config.toml
dataset = "photos of plants and fungi (iNaturalist)"
qk_norm = false
slots_per_expert = 2
lr = 0.00081
epochs = 149.5
Rows from block 5 of a small self-supervised image encoder, named by matrix and row number. Rows with one number within an expert belong to one neuron, the router's apart. Each number is 128 + 32 x the weight over its row's rms, rounded and kept within 0 to 255. All counts start at 0. Numbers have three digits each.
Before each expert's rows are labels from the 100 images, of 14848, where the router gives the expert most weight on average: "patch colour" is the nearest of a few named colours to the mean colour under the peak. Only what is clearly more common there than usual is listed. The data: photos of plants and fungi (iNaturalist).
# router: slot weights (model.blocks.5.mlp.router.weight, 16x256), inputs 128-255
# up: expert up (model.blocks.5.mlp.up, 8x256x256), inputs 128-255
# down: expert down (model.blocks.5.mlp.down, 8x256x256, transposed), outputs 128-255

# expert 2
patch colour: grey
router.4:120083161115112115106135084129153137138084155130117125133118103117122182153136169121107162187148124143158156090152196130147131134151101113200064123055167136187092062062149132104071122073134113184168159143108121183199097146102090135161091153175104087071099143149136090115175177133119104142122130128123109128174161175133180110153159182155124129174175127139085109142102126128117151101159
router.5:176141115116120142141153137135123116172167128185129101166102104120162163112214163096160144176126149099131152091127129094123122155125129088098104102098154138137139146097107120092112122072170099185173146133131166150121111129120143162171106150128190077126171160088110124180151104112135171124156162114119138144137129128189146090157177156138131123161197167126139132142108181176087136124191
up.0:120120109169146134134149108143141134086074150101082117117121095143131102074109140136158120115138152105105067116163082114145152131140117095172131149103149127099059152076153190112144098119091094104129070142125111114161105105172100138137185046116156162131116114196102117123121074108113167116137111152196104139154176151195106113111108152100182120153094192163114165165124098102159092113118
down.0:132171157119115100121142131128142110146130075179166145210174119076077170172163102144153101176117170076132134105157185150112150097092155067149165177109137098127169118116149128120120201129168107120092155179147134127130155167067153125113108144158130083172103135096115139119086134200116012139115090135058120129163085118098110151153165117117166086088155129078124086124147149114100170080117
up.1:099171157204149136120126167200156121149123059154106071182162147083124107157153129101139110046076106117162102175126126164103080127159078143157121066153088082169165103193105152074112117145066120086124141120145122099129135116148122127140113154161049106145178143090158108130126109097115083147150119181093152093075162116097105100114079135152125096065100052102122095082079118097156096111126
down.1:145143159119116109122113116087032172172141162066142140111062149114076059110126123123133151184142109186075140133163141117031106172076168062130152125148169163198143143097100124145138155097130107162130131093134105177101097098102104149141139107086147079064138077144094151154090150145117152190097123126086129140099138106143158177136099076164123127123184157125128140076113151137067122144132

# expert 5
patch colour: blue
router.10:164122110165069172106148133138134128106127129110119176131149143088137162173088136126106150149120118112198117179112104103135172144127174130122121131115142056144121198131136087128089150095160088102110129131112086180117155172127135076112100113156110124125130143105125160142094135118164121042121162135130120137090136119168082140053139160091140158110071120107103068096182099182148048103127
router.11:101083144138065153116150113114138148146155117158075177097140101141099165157069157165084151108121070119180132145074139117148181107158157150089151149206164094126135171147139099132143123135157150106134075133113125147118168192130097085086120141127098148135118152139131169106139135154121145069090163115157148162098138070112132132045092121081135090075064123148140098139085070146125055161086
up.0:115106146161151165145117125107179082150103047115131111102136170119146176143161049115095074177115077080134159116127119131161106106127091123153103124086075163140168130068168180087123124151077168075106141154119153121128121122152087158091131136146140173137122111109144202074185130142159146142081122120114167107150121135093105070098147145144126076133144121164158121122156117081116113148113
down.0:077150145094088111151085109163154132121183128146137151143119139162106104133114131152157180130211129162111106117077165144072105187108178104133142152092082146125159119157155135121119097087138189125071181132089131081094102107148140122147100176163126127120169139100090107124116104112103093155111088123112123114126144121083117167109142067135067155120120170146156112151135080095093148144147
up.1:185160104091140101114105138108093158122160115134111136142105097103138071063083113171107159152113145076064178125169099039169121134084127139109156092134144185180089158135110126146084079076087116183166117173201141095132046101120049151111116130108176088058134133090119164119128107100144176120161116132127171155133116130165196121099114087102106137135134143089173158118129222153132126172118
down.1:151156085146130115153160162138116050110131143083076125132162096106133109118156140095136142139136123112160122127151111121129091117069097156107071133139121094144126155152150136149159128109132153122162162132071095160151103121116118124085177115126104134149121088154091093119141130205092172152098102148116119123185160122077160114167183205112099145165113145072101094148178109207115145146149

# expert 4
patch colour: pink
router.8:151077119116149145118134137138160134124074159183124143174170138133122089145086127160123143113113099110157107176106139116124118046152132099053180124115163149157146145088150130106101099179170094100141099170099211123115160140120102153129165082150180095134117142129121188125174161109128125089147143132091172176175155100094158101160131104127140139105123104131129166128140108142112143157156
router.9:106096119150066156123149136095090132094138169186132184158129115161096048149036132139105123076103099117168131159160139134089179093113148135154177115150185159137128144109128119124150149091127101147136085141171114170120152135124141119157141124145166150122133094156113180151151127169140107095121126111091116193118130081116129144167156084130167130129109137104139150096165104124152103093126
up.0:133149137044083146072168112139093112142172135111118112151108168165072173164158107150098128077112076128077124120131144135161151132133161109131148132097097152110097176072116159118148068136142080175177115165146132180134106142064101147152191115119124116110160120146146142127093112149144130128158139132082154151147107109145104141120132099173110135137117121151174093126150099178166134164130
down.0:090108139154102172169142142102090128124149076118150147090140110198164110147171055159080122121181106097153110129112129193109116135190134125134090123162145198115167115085225145129131075178111182144131125113152159112076219160134108107162074103146141110158119117125143169096111095079167143170125134168120170165098122133084151136173105121135135146114125103151161165132143136102152147097095
up.1:082125148151127120153141076150107113184157131149120139133166174188153116152086182163115131106127134066121048127094144080127093157070103099163144161152157130172168140109143102091139098087104111123118098143118127123126152122144186194127152113116158120098104121158069150145127161167153100159128100148174063146121197129111144106150116116080130127108077121171166151080135077108115128210131
down.1:117145104069144187155165131148118121115176135166100174119148087084123095149184121133140052118113134135141086116150167101166091130125158081141129086154091201117161121103130086128067155208170124105155117154111092136174135166099089148128156163151129182169112118080162133150166124103146147093140111092127159136103131112179169104129110139125118109125150096086131100188135173116085160091172