From a checkpoint of a small self-supervised image encoder: layers 8, 149.5 epochs.
Rows from expert 0 of block 3, named by matrix and row number. Rows with one number belong to one neuron. Each number is 128 + 24 x the weight over its row's rms, rounded and kept within 0 to 255. All counts start at 0. After the name is the row's rms in percent of the matrix's.
# up: expert up (model.blocks.3.mlp.up, 8x256x256), inputs 0-85
# down: expert down (model.blocks.3.mlp.down, 8x256x256, transposed), outputs 0-85
up.37 096 [143 109 103 153 142 140 138 142 139 124 109 121 134 147 168 149 150 125 129 158 165 130 116 141  85 127 143 152 153 100  91 125 129 125  98 123 137 178 109 166 183 134 120  93 139 139 120 115 133 160 132 145 139 165 128 149  57 120 106 131 126 116 138 149 135 125 120  90 100 129 133 104 123  93 128 129 140 140  74 104 117 127 151 120 123  94]
up.38 097 [108 152 144 170 138 166 142 122 124 117 148  72 112 134  95 124  94  88 115 125 107 141 126 110 124 102  94 144 138 101 149 131 107  84 134 135 172 145 108 165 140  86 144 140 169  85 160 170  89 119 124 114 100 111  89 153 127 119 126 132 131 138 125 105 148 103 115 134 175 156 132 172 134 145 167 156 152 126 170 123 132 126 166 135 137 123]
up.39 104 [135 134 154 133 127 130 125 149 157 137 172 111 146 101 130 119 131  90  94 149 135 118 106 144 147 162 126  96 113 107 129 133 147 167 118 132 154 100 151  91 111 117 119 188 132 123 130 108  97 137 140 138 100 158 131 113 140 148  93 120  79 142 128 128 135  94 115  80  99  75  85  94 100 173 103 156  78 132 140 111 130 131  89 126 132 154]
up.40 111 [142 133 150 112  80  72 165 130 126 150 102  58 158 190 124 148 178 120 131 110 131 124 107  88 132 138 121 105  95 121 146 125 121 144 125 130 132 119 118 139 156 114 141 143 123 133 163  56 118 133  91 117 134 134 118 125 145 143 123 103 142 145 136  95 105 133 126 106 123 112 103 129 106 149 155 137 126 103 100 100 129  81 139 124 113 121]
up.41 126 [129 159 127 128 119 141 114 132 144 139 129 129 130  99 121 137 109  95 124 143  95 165  47 128 108 114  94  76 134  59 117 132 109 104 131 135 151  94 104 126 135 128 129 189 169  92 117  96 106 148 194 149  97 155 132 121 130 137 113 143  89 137  99 133 138 120 117 143 137 113 126 102 154 144 153 127 140 107 159 128 108 143 104 139 116 156]
up.42 102 [116 165 132 125  79 158 133 126 112 112 133 130  87 136 121 156 120 132 174  85 117 142 172 132 129 113 130 148 152 139 113 151  93 145  91 134 164 150 146  75 124  76 114 111 124 159 167 128 102 175 151 119 151 141 109 149  77 103 133  91 135 124 136 154 167 149 125 141 127 118 157 127 183  95  75 159 103 103 157 129 138 119 114 105 131 137]
up.43 119 [102 149 123 122 141 148 118 147 137 142 166 150 109 128 157  98  89  95 111 116 152 120 120 179 118 104 144 128 142 130 116 105 119 150  99 133 123 156 111 109 141 110 128 171 146 115 105  78 149 149 147 146 109 160 140 104  92 160  98 143 128 115 140 156 125 115 124 100  68 125 141 110 153 163 138  95 113 130 155 137 153 149  69 142 111 163]
up.44 089 [149 155 130 110 128 173 156 104 110 169 146 105  96 112 118 152 134 103  93  99 130 100 173 135 108 136 145 125 186 100 124  87  80 143 116 110 134 136 162 104 173 133  96 106 145 117 147 140 138 173 163  83 143 123 139 162 120 132 115 159 140 173 130 158 141 144 148 122 128 105 169 143 121 140 143 133  93 148 128 136 148 151 142 151  89 119]
down.37 101 [139 104 158 119  83 107 106  96 119 110 122 129 107 118 147 114  94 125 129  75 121 109 125 140 172 146 106 130 108 131 134 142 115  98 137  81 125 113 100 109 136 140  91 145 112 155 105 139 130 149 125 106 119 141 109 120 152  82 147  72 130 150 123 147 146  94 123 163 165 139 121 147 128 166 126 133 174 159 187 135 126 200 146  86 131 118]
down.38 097 [136 142 150 167 130 156 124 130 106 112 106 175 148 134 138  95 104 160 135 161 129 137 145  87 139 132 121 114 109 145 135 119 136 130 154 121 124 154 136 119 100 157 122 122 145 169 121 165 162 134 119 156 144 124 124  97 146 137 141 138 163 119 126 137 104 102 134 134 141 110 129  94 123 153 184 112 120 143 106 166 134 125 121 102 158 132]
down.39 101 [136  70 130 125 103 113 105 119 133 131 109 150 152 136 160 136 152 154 147 137 169 122 151 127 149  86 145 142 131 133 131 141 135 105 130 156 110 152 148 123 111 127 135 121 101 121  80 179 132 113  93 149 146 126 152 111 112 148 126 125 139 123 146 128 129 119 166 144 152  95 106 130 128  91 135 131 136  67 107 164 119 104 139 109 154  97]
down.40 108 [152  91 105  96 124 123 116 155 158 133 112 163 145 168  93 137 106 136 122 167 119 129  90 117 126  92 133 122 154 137  95 159 154 133 115 152  95 124 116 149 110 141 109 126 113 101 119 198 147 118 154 125  94 144 127 161 118 109 134 153 135 139 148 132 160 123 161 127 146 122 112 110 123  96 126 107 128 144  95 145  88 144  80 120 135 110]
down.41 125 [130 103 125 141 132 164 160 148 102 141 120 128 151 134 120 109 145 141 145 136 154 116 179 115  95  79 166 180 121 152 131  97 119 109 158 137  92 140 177 126 102 107  90  90 102 160 145 145 147 136 120 147 133 110 136 126 121 114 128 132 159 145 115  76 143 124 150 134 148 142 147 111 131 152 137  93 184 102 106 107 142 117 133 120 125 104]
down.42 101 [143 122 124 180 171 140 111 114 106 132 117 142 132  98 170 119 118 112 101 111 139 131 118 120 122 175 119 146  96 102 113 153 111 105  78 108 109 152 131 143 156 123 141 132 136 133 139  96 150 119 121 146 151  95 114 102  84 147 172 126 139  76 117 119  75  98  57  98 107 141 124 131 105 136 142 143 127 157 124 128 161 122 186 121 173 157]
down.43 122 [157 118  85 126 122 139 139  86  91 132 130 120 120 143 143  89 106  93  74 150 129 130 162 148 124 109 144 123 133 143 110 111 106 110 197 145 161  99 134 137 160 137  92  92  86 127 149 128  96  91 126 120 110 137 128 160 106 109 153 120  92 150 110 111 143 139 128 127 153 118 145 137 147 118 113 109 110 126 129 137 113 154 137 135 101 125]
down.44 097 [121  76 127 166 116  81  50 130 163 119 114 111 144 152 141 106 115 128 143 114 112 167 113 143 168 138 137 146 133 160 142 148 147  83 154 108 109 143  81 169 134 110 107 115 152 114 132 140 124 120 117 140 109 138 110 128 118 153 146  90  98 106 133 148 134  77  94 102 107 116 149 103 118 136 133  86 158  86 140  99 139 114 140 103 168 108]