config.yaml
moe_every: 2
projector_hidden_layers: 2
residual_init: "zero_last"
learning_rate: 0.00081
batch_size: 256
Rows from block 3 of a small self-supervised image encoder, named by matrix and row number. Rows with one number within an expert belong to one neuron, the router's apart. Each number is 500 + 50 x the weight over its row's rms, rounded and kept within 0 to 999. All counts start at 0. Numbers have three digits each.
Before each expert's rows are labels from the 100 images, of 14848, where the router gives the expert most weight on average: "colour at peak" is the nearest of a few named colours to the mean colour under the peak. Only what is clearly more common there than usual is listed. The data: photos of plants and fungi (iNaturalist).
# router: slot weights (model.blocks.3.mlp.router.weight, 16x256), inputs 86-171
# up: expert up (model.blocks.3.mlp.up, 8x256x256), inputs 86-171
# down: expert down (model.blocks.3.mlp.down, 8x256x256, transposed), outputs 86-171

# expert 2
colour at peak: brown
router.4:430482460477519467414488421475486493348495543509584552536561555523427467445508498445554451473565527511512536512475376382578407473431521493481464437504482451520514434549510540477501406460467585444566498453496596459517535592444531496546395519479451527572576491
router.5:536546700494529607502432527466535544437501532583499512456529474569552579477500538545541486515554574528463547564451473464504534484467486465527527473570501422500523545494466478545525473555512547455557439601478593551429449492418536431470415536443534577557458604
up.0:515579491387448483512526544572525446542592515496418452545519398562514461534445579559584618570486536540515459490468512494583577424438529546543556505460511478428466496530488553514587512519546496556532536528470483475433491504461378476596447492595521497424514504
down.0:536513528475554545485431541404422558464461494494536432465481508613523540459570475480452509585540561453424555506475605500491537608580481507428512443583484481502451479549404465580476516471576473466481510549438533444541496511404519560460507563510456418500516517
up.1:426512582549461556371486497479493483379516573473494580449479497467488442489482509431467399463499526482474574503394456393481467395434505419478500559522520468532496500493521495550490455472479570517548513540473532445455532594470523548469483507521442543542518570
down.1:487484387537439557523464553501519450552505505611418517549535510518560560466560469525480603468453537499585452460497543564540604504466528493488580530493529526528452495581512498500474533546553492483585596515454462505508490534513411554480502519495528482509461486
up.2:516471521522507492526515492489371492528540436506437477472489465512527507552463479476431530539458420535471382518490589549474528531549500533484520505400497549538449576417487501529536594474520397506452490492518404559522500450536538459510631422493522485372438518
down.2:483617386586419533513538473461513478546540461472516530548517515557458462464535496498551475505541570591593542483496466515421543437513473461444463465548517446509543420450442591466502474533486499411528557501527503491413428514404494528488404547556574390560523509
up.3:465523511430528487494522454508485508372559443475483488482494407517466463457503557519585542537479512469527464489406486520455559441501544442470548493508527466561449520566488503468508470543480508583479500471471434484420601546457589478506470431455432459436449470
down.3:500531570498475583457589488542535519542519493489580462502436493502448452436533569549484537533536568500525477556572542530520417510570453479608492495511575513443523432489390481534551498509572510511530456494416528428455492540412469516516531581496530495562516504

# expert 3
colour at peak: green
router.6:480479708587451593514485517434470525461446512642459490464495495542559555528554573516512544499531536582464481527576507541454508513486473519515439469596532502536539540423549541593507537485497491467464479571506550535586467548585538510464438424476501542563401531
router.7:437455680512502583528470439481443563592483564550469429491448518559584562510525537574530530523550579470532463602540533557508523505460427482521481393557564437531455555390506494491509533536452497512412501553528486554561439535586499462422433437468534508546458481
up.0:406512533493542452483471496561542534526475461465540475495540434490422480441452426488553559452511470441499501433538598493515478457430467507521564477501458461399519504570459473575614432583584513544440421382541557541508435408526499550577549549434455426493513516
down.0:468458415443497540449559437505483496465521471496476537526520391434471526532554624498576448455460481490444489490484403530440466537479525497458413499450473492510481456538431630461431513493418505465436536474395442480492440442457462485479463495530555455486585428
up.1:514455458441505501420438482436495504425482485475615454490526468517479523488480505520603538579588437443496543485451434452554509455453573466404526457505505477489488572612518467426472474496534492552524540524481461491495542510381525459472443497514488484451490571
down.1:501499486480570575507578507488543559540550400537527486496518489479540593458513555439439487474497515602359586506547565516463507578551543518547385470571440566416537493478472448536518472463385568508445563482436561466544474478591533488508548553543552470391551568
up.2:499477484531417502473539512541472528569553526467558479546471510458472519445464444457472436527478580501447430414506468502487519552465461515480464528493579506516604534456502542438318493483430445466528525523551577463512460498468436612457486554423542513541525487
down.2:495412438509588462524574476451606505427468525474506498507550432606477548543493496565518490470439480469565556546489486465546557546486497463493515497531496489507363469387512484493608501530457507492469402488497505457568514476592399474435561492589463487488509450
up.3:524581526548576480482541504545483499526476462454563491524479486517420507402420400475519550447433506437464413436433515434562561578521362510453452409485469479455495451509529454473479407539506477568562482471540514493595533485474437623465482540517473543503519461
down.3:503445364551526454510461526515524503483481549522495481510513507601458520524521538519538452517492532474599489512412458489519441564460535511540429512470552534493452444427494541497519585546468432502385530413533438414426531474501454454419516427468446437453485369

# expert 5
colour at peak: white; pink
router.10:477503455501492459408528533517570483642476519452496518515368519577484515465516479530486514486528506467545498540416513485521479526489491496481505542368454442417514486460541474521525569456452433503424534424502524543476503497506472488470499561509492508503482512
router.11:486535550582566491452597591536530431568452528543471509539457466572511516503543590470542512523507522494491505433481520519541622504454452441400421445484451545441497478503482468544504536474496502486466519482450487520436532471590476463614458528446497517510541533
up.0:417428389569486429506478546478443492535497500469507549524509460506426471401470512604428544470455478484508461478545515477519526448534553475422510502449493508532511540477550436494482461442475487442512479536416539328542557437471508565562483484501438496519472558
down.0:421528526520435439622479460423555539546487501467478519481535598505530527628558492454505561401397479595520501572445482502508498482516481523544492517531568499549552492491561569543476607531505495564495495477553512559499458573575543397414562458520469487510417425
up.1:465486469472532502546425453476481447456487371565427472487552433480435503393505559584516466495504476525526509554479466516498459364571498499493508553601549441577506566557495530536517553581507485511468503489491514458485528445457488484492569370395449433528395494
down.1:537509668466423428484514466552516464610561542523427542492408506502494463616519498483462565504468475518570442500449468486498511575458491519489511428456553503458539454431510503571498498517480488492483515455476529639520384477536457554541503549575552556517510487
up.2:455455462574489432443468510467472437517435632414483493575399493529496426499479489485522562563468545511554490418507528509472495429449443443450503528548500521475502514528472455477471566524492464467521441536455468446459570492501598502494528422384457463406497504
down.2:505438417495441552536527450426531570447531542504502387530580486454536536538460475537599585532518489491435529513554503523462531543453498536528509503572570562569368431578465498527437411512558585508581551575483471445528495583550491491412523511504554504448466482
up.3:495511443543491515468485478614486508535409436459551441532518522511495478513504464449503474456564587482477467555522556587539429572530463495541408439510434494493516478506457498512474481595454448573487445422467438542526571473513416424429548518482487458464477449
down.3:475498517543568527510461487409491485428478540550479539530406570525459485520498562482440503498502516592518533494438445535472481461480502574504548622599474507536433560535643564520475522439526448394485574494502502468466573502530610544492572428402515470528508499