A small self-supervised image encoder, trained from scratch: batches of 256, 45211 training examples.
Rows from block 4 of a small self-supervised image encoder, named by matrix and row number. Rows with one number belong to one neuron. Each number is 200 + 30 x the weight over its row's rms, rounded and kept within 0 to 999. All counts start at 0.
Before each neuron's rows are labels from the 100 images, of 14848, where the neuron reaches its highest value: "responds to" is what is common among them; "colour at peak" is the nearest of a few named colours to the mean colour under the peak. Only what is clearly more common there than usual is listed. The data: photos of plants and fungi (iNaturalist).
# fc1: MLP up (model.blocks.4.mlp.fc1.weight, 1536x256), inputs 86-171
# fc2: MLP down (model.blocks.4.mlp.fc2.weight, 256x1536, transposed), outputs 86-171

responds to: order Caryophyllales
colour at peak: pink
fc1.376,191,194,228,158,202,130,147,181,157,201,158,220,211,187,198,178,169,169,185,160,166,187,186,192,184,206,194,114,186,226,171,203,169,187,175,180,163,205,162,182,147,121,224,234,170,202,182,192,160,157,172,217,180,223,149,165,170,204,256,236,166,175,222,173,173,178,198,211,182,184,203,209,185,180,188,182,212,236,222,251,239,196,213,156,193,201
fc2.376,185,232,190,224,196,175,202,259,234,208,226,157,245,188,175,184,210,200,154,236,219,181,195,204,208,191,168,217,164,223,142,217,218,163,195,212,203,198,241,159,152,192,174,226,156,227,198,196,179,218,180,215,248,190,201,152,168,164,225,190,208,177,198,210,208,207,166,219,245,181,224,207,190,189,218,240,154,202,199,179,268,240,159,197,215,195

responds to: order Caryophyllales
colour at peak: pink
fc1.562,195,219,195,133,212,145,205,135,197,208,176,213,228,194,191,176,178,193,156,194,264,160,230,182,195,142,176,199,199,200,193,214,197,183,203,205,187,218,151,188,182,204,204,175,244,173,208,252,230,172,209,204,194,217,178,233,204,145,168,213,202,196,197,194,199,233,198,191,186,183,199,179,247,234,183,217,186,234,168,185,179,159,218,210,224,213
fc2.562,233,174,168,179,229,189,203,271,202,199,227,195,207,207,214,154,218,176,238,207,176,205,208,194,183,207,192,203,197,210,224,175,210,278,159,222,200,132,190,224,198,223,259,225,187,220,209,214,205,197,231,226,173,192,201,241,150,252,224,248,156,193,182,211,181,217,207,229,192,182,234,188,260,202,197,191,202,250,193,265,196,167,188,164,198,175

responds to: order Caryophyllales
colour at peak: pink
fc1.105,155,155,163,161,186,127,185,242,239,219,223,222,185,207,213,181,174,226,172,150,202,183,223,196,167,240,167,178,219,205,192,188,185,121,202,199,208,182,197,208,213,197,217,186,172,189,219,206,148,174,201,180,163,221,196,162,148,161,190,212,229,229,205,222,226,195,236,203,195,254,177,252,184,161,175,125,214,229,199,249,214,206,233,247,167,208
fc2.105,199,205,218,219,172,172,199,191,186,176,165,184,245,174,200,108,225,183,163,267,218,116,209,152,221,156,184,197,252,187,212,173,160,180,184,227,173,204,187,235,155,232,166,218,195,190,221,176,229,175,239,191,217,199,207,198,204,221,192,173,146,191,212,234,170,287,177,210,197,185,198,193,195,189,221,243,221,227,214,199,238,205,238,158,193,195

responds to: class Liliopsida
colour at peak: white; cyan
fc1.94,133,186,258,175,160,158,165,208,212,189,215,151,174,206,183,156,192,181,201,192,161,176,168,144,188,205,197,158,213,235,204,176,183,237,211,169,199,202,176,203,164,175,205,206,187,191,209,197,153,186,255,225,175,181,188,241,172,224,191,177,205,194,192,216,217,175,200,230,207,203,178,186,215,182,212,182,196,189,211,221,195,162,178,203,152,146
fc2.94,193,216,162,212,191,186,195,185,224,269,148,211,182,190,189,168,218,201,206,194,169,199,177,187,247,130,222,149,204,219,179,176,200,192,178,178,195,191,172,174,173,198,233,214,259,190,186,148,233,230,188,191,121,219,225,236,230,166,220,187,146,154,156,203,238,189,225,184,208,197,210,216,226,227,235,175,188,197,182,274,222,194,201,206,243,189

responds to: class Liliopsida
colour at peak: white; pink
fc1.607,158,203,161,203,239,172,147,199,250,224,244,204,197,218,172,152,208,189,221,177,164,224,167,170,177,173,211,156,152,185,216,151,227,130,147,180,214,109,218,207,198,231,220,172,250,213,205,222,192,210,201,175,132,212,164,180,185,179,264,148,215,157,236,179,202,204,193,220,204,216,147,196,263,209,192,188,183,179,224,225,246,199,190,203,186,167
fc2.607,186,193,216,206,212,243,204,180,154,181,165,238,186,168,234,214,185,202,203,214,215,215,211,185,228,136,205,182,150,241,220,166,258,192,169,172,175,216,183,164,187,179,221,261,200,179,238,168,203,232,191,174,219,181,214,171,201,224,205,145,215,186,200,225,185,205,205,264,188,166,240,227,234,186,251,200,219,180,153,236,176,191,161,168,204,146

responds to: class Liliopsida
colour at peak: pink
fc1.604,209,221,212,202,196,195,196,184,181,118,151,206,206,202,203,171,161,197,241,183,234,215,203,162,217,198,211,137,157,217,165,153,199,181,229,251,233,170,200,198,204,206,208,197,236,201,145,183,236,242,190,206,157,196,233,197,189,238,171,203,207,167,214,232,163,217,204,223,202,211,235,148,175,186,219,238,207,123,178,175,251,255,151,218,157,169
fc2.604,236,169,100,186,230,208,183,180,191,212,161,202,150,191,188,293,224,170,226,133,218,242,179,261,219,209,254,199,159,193,162,165,150,214,142,232,221,231,199,145,240,144,176,219,192,179,179,188,189,194,193,249,201,225,238,228,211,197,192,141,194,237,233,152,186,177,178,170,183,216,191,205,177,234,207,258,212,226,204,147,188,208,202,179,235,206

responds to: class Liliopsida
colour at peak: cyan; blue
fc1.186,200,193,201,197,129,208,196,236,182,176,116,212,210,227,195,142,229,129,152,184,146,148,156,163,178,179,162,165,253,211,178,208,218,231,167,206,225,163,149,218,181,161,173,215,178,189,201,193,221,214,241,176,249,213,185,222,164,180,177,239,122,249,224,162,250,241,178,218,200,230,196,184,224,282,229,193,208,210,219,172,149,212,167,225,231,179
fc2.186,199,237,223,211,180,194,153,191,213,150,194,194,147,174,211,150,194,195,188,192,190,178,185,222,185,164,186,264,233,210,203,212,256,176,224,220,176,207,189,205,209,241,268,149,201,220,244,265,202,171,158,166,239,154,166,186,241,163,141,214,162,202,153,213,207,198,200,243,219,159,208,272,209,176,199,240,217,216,199,212,198,210,209,186,158,255

responds to: class Liliopsida
colour at peak: cyan
fc1.545,136,169,205,187,220,189,182,187,180,181,204,165,190,206,195,137,211,183,197,155,146,173,184,106,181,229,193,195,184,179,206,166,207,201,184,210,193,206,193,225,181,215,183,143,243,231,246,218,206,213,219,222,177,172,176,194,220,203,167,218,257,237,207,145,215,192,209,252,200,163,197,163,242,185,231,189,206,181,206,142,199,193,202,156,167,224
fc2.545,198,154,245,182,218,176,207,210,259,243,220,184,245,183,247,159,224,258,178,189,226,240,196,206,211,221,252,206,141,216,134,182,123,174,160,192,175,185,172,196,209,211,165,209,269,178,193,186,253,208,230,234,227,224,236,167,201,214,214,209,204,175,226,239,206,144,225,186,192,256,211,205,223,238,215,218,186,140,186,156,255,216,206,230,225,169